Rows from expert 31 of block 3 of the audio encoder, named by matrix and row number. Rows with one number belong to one neuron. Each number is 500 + 40 x the weight over its row's rms, rounded and kept within 0 to 999. All counts start at 0. Numbers have three digits each. After the name is the row's rms in percent of the matrix's.
# up: expert up (encoder.blocks.3.mlp.up, 32x96x192), inputs 0-95
# down: expert down (encoder.blocks.3.mlp.down, 32x192x96, transposed), outputs 0-95
up.12 090:512451541497536454519409500498563528507533496484492537539496490515428488422534588468441485474481465501559465473416536497487482505535542477498485497484463481519513532529558560526500446490513544493517527494475513501472598457522554585457490564507547453493493464477432448524473433541540530447
down.12 087:462499468540504507521507500432527502520507467473536462464489517436473532539502514466473507535433473515535528484498509436528486494433510506551503486509501449499636432543477522512505430460491471504505510400480481537474500499564522533493485516496457564487497498495511503534496500555498484415
up.13 156:496559514488499435514458503566545442481579474504490495500496491463547502561490547547413450516512515508454492567547510442510500539466522407491529479510532527488509551557545590450466585542522572595497511474480493536488404449536479492493469528505513579500506550499514546566498502477444453545
down.13 140:537497483455410528466477451517468520471463547495572649462526504484501469556488515462507494486538492466505493429501551537415481515462595448494496431498486458459409493436527520484500491540455632503483483534526479496520501453537515498492506512512530421468458497493503496475523518494483505495
up.14 097:543563513581530509453567479486545538502484475467531447507527535510488502528456563528569540499505553532571508570503502468538525508397504441512487503408537545476460530496463507454499564561434456574497479529503494519489545459554477523459538528476505485427513493438426507504509532516451417542
down.14 105:522501596493478504515470501463532499536506434514345580491477486495488505547516442512536492513463505467473526433486472487469524527409467511556529534494445558485450503528500519538518422544540497476494487438409476506419508558490485587514505517465528533505503519512518491502478509458549486568
up.15 090:456510505531509533545525512415530471483527509471508473565486504492531539544450488569510571516447558495433538533518537466457496553434459482503562418533490418445431545486529543483476517529472524541463518496518520516419430512505471460503428526472522518490484483477550494413485481455549495420
down.15 088:567510495528570526488436491552515521564485544513429525464421533519532460514495431530490526441537501458540555480467522504482479542504501532480487497501480542529486458510514493571476585526455479477485453659523400465563535505517485555495458510524483375473505529497470475498532512530459508564
up.16 103:504513527542449497551490497505525500527492554530549609472523502454466529507463524485463560493454420526522521508568431551490452421487461500453516416504550459411520542484482529493452428454427505432492495497511486466466480452500497515556483483459471489532455513443447434462486416482519429479
down.16 108:563485444453506434463449499479494484524510503492454426512436514457541444491421474422428518565457536508477541471481437506523515506494497548578511467468489482518437450461471489408459426481566434531497479394488479524540532464517463457426515529517491536487459484506465507474575541515550489602
up.17 115:485499489493537517479511470453512477445441426509515512542475485523438494571522603463474514505471468532453498441547531479542546473478475520443488470556440476446523537540406498488546551491585556515521516439523457450440495502517572415572494548522498449453522478507524457449495540499549526441
down.17 115:475515540505483497498488522525516483515489598573557544453456541449502576449505504446483509486521458559519518557493529465484439522532406514556463522511523521533579414456522457663473539543485476468457527493478500478463503450485537518515493433505505501480530528478511496442512486501427472526
up.18 079:500459500491444475489484469479513520567502426475490518512506475461437535462495512413610522541449432514511460480457503531487465473513486516498433536461467463553462496483457495568458529518443500531505569483561498476509489466459530591460485520464501508505471565500521536518544564486445568476
down.18 085:479505434486487493469473510563516498501508482506493530465399493452516443553443509466502500477462512468446536539478514438501510509477447477517473549549486466505552400471471542390510584470559478524474475506600522505488489515566492479520546494523465533526605497521492494455550495485526449503
up.19 071:590498536511470524475465488520476598550524515480501497482477539486546528497508454553578538515451459541509496501462546566459510515597487442490491476456423510526501504529514539526469561526516596515472535502534462507509551563496560454481502524455470461527544537449558498474508577502505550494
down.19 073:462506384498530494543438494507470490535498443564502527500519562467494465548554481499497490544550494592555497490552494436498488548485522427499440534524468444575469608513529517520499473460440486481537449511538511545453493546574517469479459515499494557511482520495539522514551478541578505517
up.20 039:504508527522457528513497470512545440493528444555586473533428530587493493458470543568520565490471571542509556492533533510427586471420526470545445493434486492439565555532496497466558431434502497528477499513520524436489516506473435495547485510479517516499509491492509601522448515520467518429
down.20 041:509486493525507517526506488537479538466526607459514539484540531551451458490551569500488501526570485550497529538496581438495538484469525418491533469473445506404513543466521524467500460464456482572501476393493603567440495510499500479515507530478549445565535534514480500497473569445516508525
up.21 087:493507472480581573535438514476512471557510465467499505464561513501485515458558510498569528445488523482539504440539475482483581472525394486553451539557490485487486392462487504487531492569468479509500493469401460518567501509481541525536427598497535489547482458434524565493508486460517543486
down.21 088:500481427446485504443518494527493472540462550540479543562477501494510448454511444490521485452483521537424550466466520511466521501547487484529466546502470464403512525472479474498407540512499510536478499524487466590487535541458534512508547514451477457526505486526484499472500441402471479481
up.22 096:456496523458496523478478490580404419537469420505464484511454540572516410496483518473517489470492507535495480484470460481532499492508472565552476538492509440520561524496522484429516535501576467489530507476437492433525520505489613559507475490520548514541482493480493469465565515515545498432
down.22 097:453507520513525538491460520483487492505563461474525478475492423538535547511414463426493504573534560528472455457488542472486493499477498486527528433474495542471486544456503507464496509562523543516510511602536556519534521541391484526481421563495526503523459492570462493456437464529468528481
up.23 076:489503467453465512539506465471477519506512441437512415464402497564460503469472393497436472506500459503474485485539497492447493590449551458487479463546452476567483496498415465559495538508531472489494484469511413442470519501479556403474531463516496441452539514498505459525479515482553461510
down.23 080:465497421544536439516533513477477515506477520512519454555482534445560469526515547531521489557561437545503430542493472485473472522455502570448450558503497465527482500511512458547466583555438500471491527460465478532517540522460516457456528519475496425557481461522543521491548491587533442409
up.24 116:486521574462420462404551486547500471501449540463501446513450513525592542502517596541514506434468456531492509531423464578508563500484554501456414493505512501483497492507553436475527515460527544470531529483450445473465502520500493485505516452513513484525520443492497541496542574484526468484
down.24 106:469501477467565549593536470563495516514465515445523559473483482477551526571486501450469522529454493550542530542516533502545448552504464490597474572482523520581531512490568530514458467482430504539457470477471519478521516513566482475520523476476545428511534501544531527452534463494507528485
up.25 042:509464493463534507550420491584506488520515453548483521508477485524491547562547560452470509535477510514406525524460497473526465454597508481456549480521541514543553499423496517469527558496447501509482550533495496447489550505515518477430532563522519569535471436487478558534513489510552504544
down.25 047:466541497501494560519520569538513476578483501520503520478428481590515536495521554504417477538466467520502495525504415483493484479523522459421532526513476515441400539490517436501441526564518532527554531606456493528481465463534521455488468544489514552524505510404444494519450513530466479587
up.26 095:448560502519558542475371566536396488453500511485479493505567494516524512555467507448536481472487513466493510532497417514467480438472507517544519533471501522500547485569452431544513574521464447514551520488481477518570557488551552437469478438511563499425558489563516525546541471508481515523
down.26 091:552529533496467481471587531512523512471485519481487544530519458549458522439470512494521455607455503542519435543494465515492480535527501486464465442472499526498499450446557517581484481512444508499488660625513479498495482537488490520501397527505521497532538493542536508480499505510463503581
up.27 133:479515466519437566533554509484528526567535503530493556509557513544477483509519479458494464531504480450538511435445469479458452442540527556445496489481491420463440526539467520503472478452509463565499463520495517471472486487477478448461489452462508508534518509519478449449502459559471628478
down.27 145:546501474590464461492478511419502491454489454474510453541537526437530504500486458563485510483498490529502580507510436525519507524550541440529464468472511487491478437515501525481498472474448462482517576448505466448419488440538479531487531474510510525525446477388489513459531530441437494520
up.28 042:570480490578453463512534430535541513469569485532515500450538521551535462483490505570444430447455539529453485548567482563469480518435467550428392509480475507493523515454585531446466484505483483428501549497489589502494522551497501466505504514584497528449545502485408520489523406549592519522
down.28 044:530517564502492523517454531495516518508554471495472518526528499546484513578514409510517510455454426469469498490475530485499513479530498489585497502495445469498480516533434497524460558441487477555518480558465499467573520532486595522524496451504514538499461518518451544514519420560478510494
up.29 126:445510515495544469470488475535539516522559516498489467538473507442501574468466540494501499530486497501527483523558541518500474556619527447481533433547525497563541451516434505525532480553542454492520516525514512473495562480530572376449488519538533523480499486502521475557512518555479481449
down.29 117:528482564512493561484541509468515490470518519491526606486611507622477514559484519478440492540504501480514543433492445501463446510507474563541455477467495546452520506507470481542434546551517513477551502443597512525547482566509481524527589504475480468484479540527503512463423496478475474498
up.30 059:545535492489513523493534562503548500481559512532508500466519523542567571533525451496495454553510548517588515459570463524486586451522441578479511514521448514508492456570475487376521477437513431497454563473502510491563493466464508456468509448533499554482471501467518483582458585490577463452
down.30 058:507502434537452522533535458469472521546533471536567516489464535503575518489513509441472514551463501479486475485481505423587561478525475482440461495507444509473435484484475509443519511488366495554510553534528547579459491480554537522527424461485546518469523463498475468559449519446546476519
up.31 042:468493598403454472491518462475529521479515498441504436490437491513481535484505469443514424494478450539469473469544464425484534489444453517536575457487558484537492505412500491491580542486504561501506434511554510452493571528482556474482514510485472459444514463473474519487528410491488519498
down.31 046:523497494515474464463490483542491525420603472502463462446476471503478541532474489578467482546500518544496422509511472501523549547550500583531523581510502472475468503409524485472467478612519527483543493449498534508471472503486472501504440521515555485548531459428456455520447433536535507497
up.32 088:537461492362512534478523512512548511500498558492517512467454527514465513449506387442463412444548511456465523520453588522501549433542422449446551508530521481535509488436529488514486555434438482450493410514545505443498431503482510481478488588488510454494492420526485513504478547517458462475
down.32 102:560544514452459468483544475534526509522505488507437560485541548520453468461487454537573509540455473512496435469531489528492506503419565522460491537453498555543487506509537461432507468505536462474508533512524573463524479454491500510502543496478485527487494518487494470512471497611490484488
up.33 126:475516468549474492577464526525450503477505525470482540475503475485468508538482454463561448498501533504513505476476467534571484410532534550561473487540515523546537492556545561518511540404545517430524545481514459498496502476539448475502517520470502518461445437473499408449511542557511469527
down.33 136:544469559497540501522517459476501459557509594470482590480461489552535474511473507516513500489495457477474469472526553536484464510547555515513522452448468466451456557481566447543488460652585487469437468516592521526511488498410488527449438517554475520483466471471454513563457535465511518539
up.34 052:542468484465471494568519484498458432501453528512532484532485503506467591472544449432513481536475528523582534469496480520494430480533485500505478450526454486554543528488448524542502501500562447542500485447550529481400465470484513500442516561525492533595492447482543488439511542507486437475
down.34 056:417503512547477508567527522456537523486518508474501495417502548563439494516501472610462500520499466510526436504514406461510593499524520483502566519479490530469539517450519424487503581566511424530484497463486514478485491529485471511525358514488496626467510533525547499524527477460549471473
up.35 124:486529526427525530470399496605507496426543541484464474479527515600490522463505391487434499505510444508464477517411531530498492519586506461533548495522524555481511473569473533490489503514424440498517539465421494487453459476480521617475495485506469465531480470464459548485526438498540539518
down.35 124:463505594528433542486488530503475522516464470479581467522572543421541498558504506568559492374476491528428502511486469484508473471487492565507542480572526549521455478479491499530502489488426449479425443478411507475475512544489463540458593387488526504485510520462437505517499491398468534462
up.36 121:426458475462471522517381471474481509457498505491481457476537520439499433500439405561516547561542586471512557504566497493492530471515467529433537523478448511443540542482453497435483561517533521530493440504513515449495522519485564501509490436526543438495535528444477420526528535491561498507
down.36 134:437468566437387534489508497528530550512530483394523487466467506568469518461547515483557499511494527502515553481478577452513542496398557540487530461516544512499560547461491472460503552552510478501574444559490470499457478540468492524511516553473515446427494547503493488475513520469539536584
up.37 087:508531464448502504428417496452433454451549533503485458518529512530504539541524417496547578497459523512464504467473499468507545470509472528464455517526499503567486470512521488454452480584487538488551584434495506443536524508503482489537492467464455531455506527535501534479529465498546516419
down.37 087:524546585501560536479534493531522519499510510514540582503540545536477484490485464546475485483508489544449490519514500530497460473470545515440488559541540483518354604526527542529520570510471517510415484499409483489488495500533519524493456525521499428565442525482536482493422488460496491534
up.38 122:532513524508573475423462510441523493469531513468483455523438470524529509444472507458564460429450479488454481501540529502465525494510500488428476485476436533561451492484452486465503449536601465488490574506485505638459532515470538504442452416541508451546495531446467453503488442434492473495
down.38 113:469505471556501515582515549527469535549512448469553461478453498442513508534543530560559506581510567488501489467523505508527587502459495491504509465497525465507523568522580487543530536584547416529566547521599551454554494511525489464491502524495441523506459487518460495490472481543531535517
up.39 078:504482472470427500409489517492520484435488465428464472583453494422526474521520627425512573506480452486494497533498464484464562467518494504512500510463513511440443497494476497409450534521585505483492510507467504517454530516476486448495507387500398494447475462487549487524512514465485457488
down.39 079:445516566453576536453489535475488488452487437497601490527511481424519542546491524467483489511542490513512524528497513463487441485472428436500496484456491493471498535425486495494495496482508527524488461475584498505493518587419479563482497466528477488466481506514421488477470487548576505522
up.40 111:452577436502484529452569502538478501520441474502458524529475522476503583597530499516582569469538531546437493459470520565554419552453452554435527482549455468534552464515474514442504574554467495552516493475488560460468469521469559489497461438477510470492496499486570463511494594454558559470
down.40 116:490506455517436518589538517546481526505455484564494572536443515545507465495537493490551504535510476528490514502471396457416538500533574491508455496531528464505477466509467481481514396455591518532444435464574505497557493541509532496517445446488508462497509482450446514525479491473413544535
up.41 153:511517547548499594469460528442487515431469471566516451516504480524429394502410493479489537534552603508538503506452513487473521510583550518450485498502521572480511469456564390482502559495531561529452496501499497491498555555505505508537525463466517496457470502502519559456486579504484543493
down.41 148:493494424459488449479504529408502528581514471542428502453465509562512528459509487522471484409489493527401475470485559545526463503499519527534490515512488446575460476593471536553477490439433563511505600525521501486491499486492472527517417513506490550518492497487551495513491494529528499507
up.42 065:447480487521564577530527494480508503425512541517522517485515493535512452443481475521524565516452453542477523531559508507441503553435451544590501533433524502474514568521554425432511465495462474526515526502496523504531492549523480533498509502518459473489451521568532485450446439514534402523
down.42 070:487509606471504457563505512528508509446518450516527565474488536506474519426512465423475526506531495588480439542502501453537458519443459472487484536475516490532497533468494505454429487542535560419512513404494489528498525527426515496499490482501510410510513490486518506501407492504581477521
up.43 095:530477488513551507523438492511532521479552564477509502556474517413490497516474565482573485512455605535489482557423516476481539482502511524563503569470524517495498558528434463485498581487490552514489548485486556537526564436553515613460485516454519501489544516485477409469554475545466539497
down.43 091:472493488515608538481520557442522527413470519472507516529560501424529530473475565548401540480502453371518500535475512539476465505508404483501542508472496512483548462456465527504493450560488461553492489483419575530470486535492439573485495486536484423511484511561510509520398468523488546504
up.44 098:418558418532493496569482532523501492510411485564522552468500496508526553474457527530504490498473492521582531471513485517537480433464550487530531542551505508480471541518585491525551516512503539607551519431461497489521510522531524532458510407451448494497479482454500484458471400502506592479
down.44 093:490509437523533422473529452471480487514498468555402484514521566420464491465585510531447524481535504531502504581484560542474427501479594555500474506534492519497494519504447493518520516511568539486436476568551490464505464413547529442484515512465460473507470506475535514503481532479491484484
up.45 099:539507449455500473510377471553410373474548488482545461545462519467503585499570485524503542447520495556539538464487450523557472503516450474496463438529465559524527477508508518502495434477516574467502540487497522451524477530509544550527529602532560562519472519549514546514531525436517545490
down.45 107:514472449554538544515545509522486486541499450592502457470490571507482523455557483524493495522544454551503536522445467530470515530450595527558497422481516491512436451513560460569504486560475583508487500474566450510583470521538567521499548443525534472487501517458544496516594460482435502551
up.46 142:525510542490553539546528507518548517555439442513511510464550491508494463612577544439449504486523479474530547478467466461479533455471474507511449507507457525454511482527483406382506562443570555506496485521523584484501480481471507546516489531508531519533520488480483522510511508457495498552
down.46 143:513497524529535526468471485404475528498527400587458564496465473516526458471522560450507499480504502463530464419516573465479421524467502468540519528519524432535510620530544516495495489421440422474495530484570516502472495495548470482487470510527478468480490475470519500521472481479491474523
up.47 041:474423472443536488515534524429475410578527503465515493456395565507456512520436420504488555507520474466571547500522425525484514489509421488505501530561475508532500563513500433383484542485501483531515505464487505474471531464481495464495546504512471559488426424526457535483551534441495450549
down.47 046:509465406476523456486491546504481451609491531566504475532479550489472481408520516573522508566496475523518548572508538472607507495548445432508526505515532450589550582547535484453531459555478493497495455457481501437563487505496537481488565493506497466523567550469486473509527473477539456522
up.48 050:516495471560437509484543544410474456501505562510494540464469539468534469501436400475516523511417495537419520509453461515463527487474473474484527544553425469475412483485479527405439557459501452551490540550514537502455509509470493571535486442478468497525470536509495489527519481480522453474
down.48 057:520488389544524573556533516475478506484487550456485495518489462565459497485536477437560494534501529445532415443473534550491439482500442506540572483515508521554533516502494451538446568595476482468449499490525456566505483472571535487486553450439509560498597441426424544457571506435463518544
up.49 140:523548507468506449469387459439471457479479495520513516449473486475531524540506473464496455455428558456438482489445494471517581539534533514396475506542500489441531470545498479503511447485577413470519488521500492535559582501531559466443470486527486467522493482515511506602490497515461573499
down.49 121:461475544597616509517554519566500495429512571512492398522476459478470491615494561526543508542535548587577487564491417563474518475480503559550534504459535487459579474517497507462526519441550457509475551476500530499486524483423494499515563485493507538552522506518503489488454492521443513475
up.50 082:579529459567515450537458517519446458456469527516536465511473526454514452475520571500514469481552434587491517503494522453514407454510537481531479456535509487518510566512487572409494450477459432496464485481442514588507351452499529464559471505451516501528482550533513453486503581486455495598
down.50 079:542484579473533512555516521443499519505491377548424469419473495469516500526502561509485533503501482386508589504507512450434423541571489540477452455517464514470535510538526491558453516502473529565423490459495469538478499491512472463490470529451508472531544482457517502517440524533549475462
up.51 124:486500468544475462495455537529498443515477481478510446569511501462565606533490461486531491477515620518541466606462452486561437490475486474509489435487510494499559475477477478513532541530546523517541458512465509408447548515489491553534523499538523499483515555538545551429474499565509486496
down.51 129:555476542497481521512447563615494520527475534421483550507525535425539498498466447458459497463526461457513511446500426491483463516483539517515580582525497464503494605432449479521530552539503404530555498465449535541561498477532504509483553587495527574496496514495466473458449505508498533520
up.52 093:504443523514491483482437513523442513420476456512462503470515521520454480400483604491488475434467447520477452581482477578494467487606509411509478426578479520409494467556535569548449417512423472515535485491478483579472499528521516445602496422512535567529489480507477572474555543487510505475
down.52 091:417515498491493526421474528538494520503500512480389475450460561441501489519471538475498470516559525497503513479501454506465494491436486414443487451486501548506474487507482494571513580608474474449526471468453459509538514533421541510505419494518541529488508477485487521535588514468546484523
up.53 051:469487527521488526540456472517431430504511423487468491553496470454576499587449462564498416487502504530458498486450525506434459447558497505443486427457447462507450544511438521493461499521505434541488499440516504432477497492496497458525572481486562555571484472490532445495514431484515469478
down.53 058:497460450559477518510513507505557479580517508432515459497476523542509465478564518430508548480446483547432500536481617434513479505496545528559468515537551550528513499482498442482497487525536479497496579480539499511469484461532452458500458459447544408453457494537605500409537498590518492571
up.54 134:524494514481496514614506469536498472542546484510541561336574528526377521509475545503508550474520460472547499485502468488512521554528447554496459494510498532456539492440391486458498571507465524474496421467471480518507520514508467532507551544476561500522494494459524508411431514506511528510
down.54 136:524492544553498491495470507453494542536529547522500516513536487432441479579492491497485502480556481469517476470494480434479428489504572497509467436476456456472538625543429473473498487497494526455535481464438557483503506510443509487498480472531504445455482525530443498451478503504516479464
up.55 135:540500512449509463498482502454462541562493446513467511515480515553540540503491596552475400473437489459448482514539550495520414560579513439487505512508489526464438470392470563526462541507524472509487510417533484504536545510506525380462523445450498473460486470509492514497515477512499407485
down.55 130:461510560499457526452468529390514530466475467410533508479500473508521459537522450520519511523494497482482509522478536497534556509472518495513487538453501574475377487477446496425486418490556491487494505530519452519503505537475474518486500465523508397460618494523543505470439479532455520452
up.56 093:435516441552524559503543439482481454486527490429494498470482504491489464434503490474550435531502508485439461546451491495483548464458482450500565495511486514534497545535477525492530537476551499433487525499547513418461538478516508507442462563501511488546527526457488553478507549517463526468
down.56 096:465525374458377531553510511463504553465471520562366455507490489451466479486493524572498508515508586513513571540494449543512488485522536476465453487514507519492489491517496530539522578535492472499549495587524420517505506482543483595490579520472560527542524512514477511486454468474508526541
up.57 137:573475533504496508473483530517501504386465486486471468498548443498425465491540513405443523501585473473522455555410521509480564522539604580558494517493432490444527463450456503507524559548508566450454558479569515478491476499469474561537549554513403501565495526527459490484464559496501494543
down.57 142:527509476610591478487530498461500502498503524556487482487470510485513490502483497501550521510463519510480578546499570528568461515521533519552513468481486477543594450560483551469452446490394457524531522514470524511487528492515455488496526438509507513532522509529409501495478478559469517543
up.58 118:484554489570575525412550507465485464455443458537470482522478513499528536424426505464497494504537535534491494487504499447497525501507524541489467535475460530518432530489512505549493469464513481477506603465503519575568522446454510526455582464489474440544506447503444560551387459504501510432
down.58 119:480497533457478451581527535541500539544527473547444394506417530472511522476566479468534492474526504490514514508539484490533491488548508532448482521488490496501495484507441493539492519530504484458500478454407568474471529461455512440553492510528499480530471525510408510463527516475441503490
up.59 059:458517445538494481369483480441506506562431385466517481528487528492536544568431498438557608485453528539469478472563421432536449483464501448571492479460467521501536473514551522550524473486466476537482481466539468463565573572447504539484515542453523495493547485474466471501527540459516495468
down.59 071:444490535407484508508502498634486521491529509519431512540514497465485509524556540486569477481491464605531479509475475516487510549448530521489456447516499447488497531499496504480513414528522449441558433548462457512428507521533477514521552516517466486480529484475554489481507487494517514526
up.60 129:534478535493514568585449481605529467553478466535538460506534455474466494546473483444547512541506529459632525500497426490521528531464539575536495500523496543562527442487413494435543521395558483453512512493501480481502512498464485547481529489485500442550493478528461610461501508463526558492
down.60 120:510475491605514565449498476433497518575493448502387562471481482493519510474532508630463505450425481495451536469495452438527491498500444504533448544554530454531486406439536509562447499584460469488476512504520494499494484498527491523538462527505490526466480457503507546480440459442570497513
up.61 049:462454488513397471534421481571506514509518441506487449489458474427391455466503551529507554499521565483528522460543560491509491540470455484448439471558470477495552523400583493527429512447527532541525532435470480476515492559509533445528479497456393536532456464459524497530446561503475538444
down.61 054:440472433445556518524519481540489521514455452491468502500604436409502463463427535553516501544544537470461570551484563504500496488556545465497491551462452559429525616506499466441525494447507549574420512530476552520524486520459461543504505476462467481493468480496547519464473544556542508542
up.62 113:532470515563443515518560515457437550442449579479460473488480512527529475535496504499528575517523496564426507525523539519501406558456466501544510430561488416509553557484543511529499486531415417458487484568487478485554500461506520459454468470503438490545482612531495495470546519500487429589
down.62 110:491503421428524525486497483474500468476502467494439487445496475489550489447534474454406478536490455495481505547484538507491597496494548494540447489463585499489383502412526483520512453477491527494494545454557386561435487522476464487509467490485561446473552500445471504456515562428486524516
up.63 043:485435552386485474451483483564464487465551445472519472521508458546522542484512514485526466595602519519479433477484520478536473506492504472491446453542505484485468413540415531471469571570463533510503460502513518439505512530465517499502495467525438487512502504510535471493550510454551526433
down.63 045:536518390484504445498542454483516513445489458550451448501548479514479434555483503471532510423542553434464428493506469528470518472459490468469535529549509517445354502447540439418474464556573481500513526528585492511510486453501548485487484489490490569479504485487433487539495462478594533496
up.64 047:543517458479477468455528528525502522520484489536493492520413557465445429465532521464559559539424460517539552546460462464476453459520449490469486506528437488520544472516471465542504509494524500495526519480496515455516478516440458583544546605485478546512470511460513551511470445556579485527
down.64 055:512503443532494433492495490483522499429478540516519558459520482473532505548516482514544525510511515503480531443536514451551475473491483470542505521515493441555453478504504524523507531502589524517421495502624484448490503438463445569498482553495504486436501515427434491503533474545547516506
up.65 078:557552549442483552500573536534513465398495507526450501518431483508449531505527531539571550479532510474421470484454513529470422472454494537560465421421487474485487541538510450456476492476531463487492504419475518576494498495533573508501496562467474518562489467533473399492521476513477569554
down.65 073:516518461532499527495488563422485515439507480478404510531438511493549554453512494491482470489472530444453475484509452435450449475473507529427526473500494413457507454524509432406462411461524511520452503481564496466434488534447525428509536406459488544552583495498532512554606551526477485457
up.66 055:462497566470435502569464470587543543509545469466511516546454487551487444496399528485509507479577456424517416471512547452503501526444482438472547491478546480477489516469530465472446482510478581565497504455518511502454535520535552474484518584456542455536498477484467486480473467528470499429
down.66 068:461529482531456525462510506522520506524489527419504555458542470558533495536488450561388517522567470569473539533472458548473518474517504486541574550540452434495567578522500490420508560540478455521427523501507507521558523554468450450526496494452471533512498532483506499539603533557572520475
up.67 134:569484552513525451473500472528553506487579477486480461592512493442483488497553498450499448498543540516523504545469483533493538488538558425550451411474515555519554491526425453488527510447579558579488449492526512460508516416509570503470489492496492478539541499502407512551440523563456597560
down.67 131:526501560593567443502484518519516451511509567556460618499520505636498507459526533479456498563589559480520487530505491412498512494495528453530492528469562471522532431518438454507506456576461563514552535570477518463464462414460444464527554539473532550515493518487475500495541519489477499416
up.68 093:389525480469512516435479527530435507539544520545535511463436530522575521495508536409561593504493518496448509464475495529508516415490497535422514473453492467526535530488445481392479597506446450499538454521407465493476541494490515429465466486478534566472487506444497460518512378447491596487
down.68 097:608557587525488448454468531575492453481508509441489475486491516482450515394551459545513513443511493532509514488494515385490515490434485420550482571489581487501487479487448489490468508498551475484544609492449496504530517439562479539488506558511476498506470478454493479474499475549550519470
up.69 125:540443496543541492461441456533508493517490519433469540543528573499565477568566459506478445526488498456504539531447479573486525510594506419539440528506494457486547474467362561541478496468567476492516476501471501452526500507496485514493499581500496481520508520486495494463505510513498483529
down.69 123:525519555460546474466528437487519497499511529478479509531455522540475479451514510505547493540465476496516475529489526465523530472477481464515557570554445522531559547506543459443563559542544487489493520505501481496563479522494475523493478462510451545516466485545503473460542526494521447496
up.70 066:472491504481541488559506541507501542504564549483505510466501557486472576454456540390537421505441440539518484487489474491557477558452499482493526518423473452597487477453471487542477439428485440441484528510489472462429414504474470507485497483477546515568495521493385583472443464440576500484
down.70 074:544481544493457518480499491591499473488520529530475468476461494552532520430477505557531497513535501537527528485521439474497478536484510525490477493487523532536565498433488474436533562491459516542543502558449526524389485482434504568514532577490501495519513511499562506521520477511525493463
up.71 091:478463434530454536452538546523497531444413491491488527448463507561424456528450503517484477540493442538566492522524456485514493513589485561533497488432494564540484520507524420480536519514518551514425544502487478484479489449530513480494456513500513520490481514509480520477417452505458479554
down.71 099:476511451518463492500471463474496509459485471551541560480477556541488518559501462469556510519526552539492450481519454547476558471495541511527443449529497504471492437495408496439508517486466433516524410425394595481474493492550488454506493469544478523474510496542508529511505488506495506467
up.72 119:531440525510461552463487497447520486448470491522540514492546484549365495506491399471450496516516461461530521488557511491506500527461453518552530517488469460427521489556486561475523549541524602459516442465527498489468530506476507449492492559527500506464501478468517501448557483537499558531
down.72 124:515475542585480518499484501454497509486455479458587476467524463563484485444531482486461492479427482492530507488505500494500455493420547506538570461562529528493463480386459448540499442458526486480467533472462568483470497550536472433486521502513492493458479477450547493462582496453456473452
up.73 034:515481495515502435496517482517563447469468527497421508579522498478472439524522472430453517516479532474515519560501519572496424477556485457463446427539464584426509476508467486532481485485498475515493424541567514473510559549487515468514494500510552543528572555476511544500465505444508564490
down.73 042:525526445477380444508529474583489540446516478530459475497453547554469454482510460527563501482429498531474457516513506542483510446461456549437486534515481499402404548560563496510499534532483538465434416541494446505455520506545428459466552510512515549483540446452429474508492517514480446539
up.74 092:555409468463452498460473464503473458476486478500463499432463492509557505530627611489571530457475560505474480543514550485517517462562596448489427498431521578517575533466532533499506484505482491488469480487487511497431530420475513573551472520491496477502502488491538526479531506567517487512
down.74 091:522515443540521568559493526492490487467476482455497514459511536486483505608494554477492500559439498493507532472510612451494515491474569492496500518506479509441477482461588441460538536463473493461455513560510533500593504455468495485522499588483487464546507474476532507490424488521498477490
up.75 097:490490445495511531549474503539502510477665487496503464568489515367513477497532451496503495456585507472437488485472508517483480445525558515470425436475519477545489522516383586479491507444481439600523532489549530538516507540512451491499516521477493519474500464430494538512464426476505493464
down.75 101:507540496497512480522519530558509471464485568430457644522524492421497463500515530420441513522528490435557515478485382441498536533492454479550526420505495484529562522541587494469475484483488580554499523469497465512539488389473529501483494474502496430513506527521482485531503517511471526553
up.76 048:481493516486464582509517489475557450503562504474509460531562577571424490501499423504511459482509484502422453523464523462510539520454424547541492475456525541502469568490449508471536537515458571506502436577489487429504441458464446463520473538449520464498471464525505608446505567482498490508
down.76 051:524481417599494482514508493501510417474462534496454504525556507508521527469460509522475522427553494546547522484490531468506541494491470478513535459470439520457494602429510439480439428613478465463509402426493499554498498486449475507471491443534493395445467497523444484473547460499582496496
up.77 077:524495536523550474529510520432445471523526364457532448509531525447579468535463469557453565504542480461429501527553456460472499553424511437503481458438490498476538528554505538566475468518519532534510498547487545474575464480509578517519457525474477429460486511542419543471490577518425517453
down.77 074:492504449519418498485514466488517511515492498537604517461493535414480546424503494476473509502488494513520455463516484557524518478466525488505475491559511476537574558495521483510494510544547455524532456505482420499459516519525446517506475487514471532485546458550529532518558511512505478474
up.78 139:487464545548499524458592493398527531542469483482507487467542479511471503492422498642617507485483493456477500534550552528507470536497513491447511508449505554440454518454509514494530493468485398497503534494505541469526570623499513414526504508504484461532502508515518447444476448455492539444
down.78 140:518523580462582508504475539535516483515490434491471440508499488591517511584504502510475523484517465482558501546499482556492526464543447547510521496492460483486427516536515468475582493514571545460474553550463460468488511530535462532495498488475500498482505525594528490514496512429514482445
up.79 130:449509538452481508495462515558480504441455472450458533540513517424560523476502459462522490490462487516473520477457497482432473533471439431471413551524488536547548509521521478462500500450409501489507552510483491452460494500484484487554515491500390467491476452490529532569547515522525447482
down.79 127:509504513585440533507520498525495528562469500550573543512474427540500477508611547595525490473506441573532464502476480516546494479499589542484506521509510486520589487522571539502578507466511472468532454508418532502480496447575479521470505572480537515551438462473560506493504497533551504484
up.80 152:462533552584539412459483503443539443458519456533506539483568529510554581512502484583530439532468506490404532536492460497511462503498517434529448465462485535468473489545492479521463493526501534567489510522507472545458480489491466477501485492525505489449491513479493567525494488495486518536
down.80 140:494512526493462534542544464569493474591469449480504509495545482406489541438511551557473502520443484494546584537504547473514561505526508434531475527499495479503440499490463505517498491462482563499477506463453516524431483486598463462492552441489527543460542495500511489487577513503504505459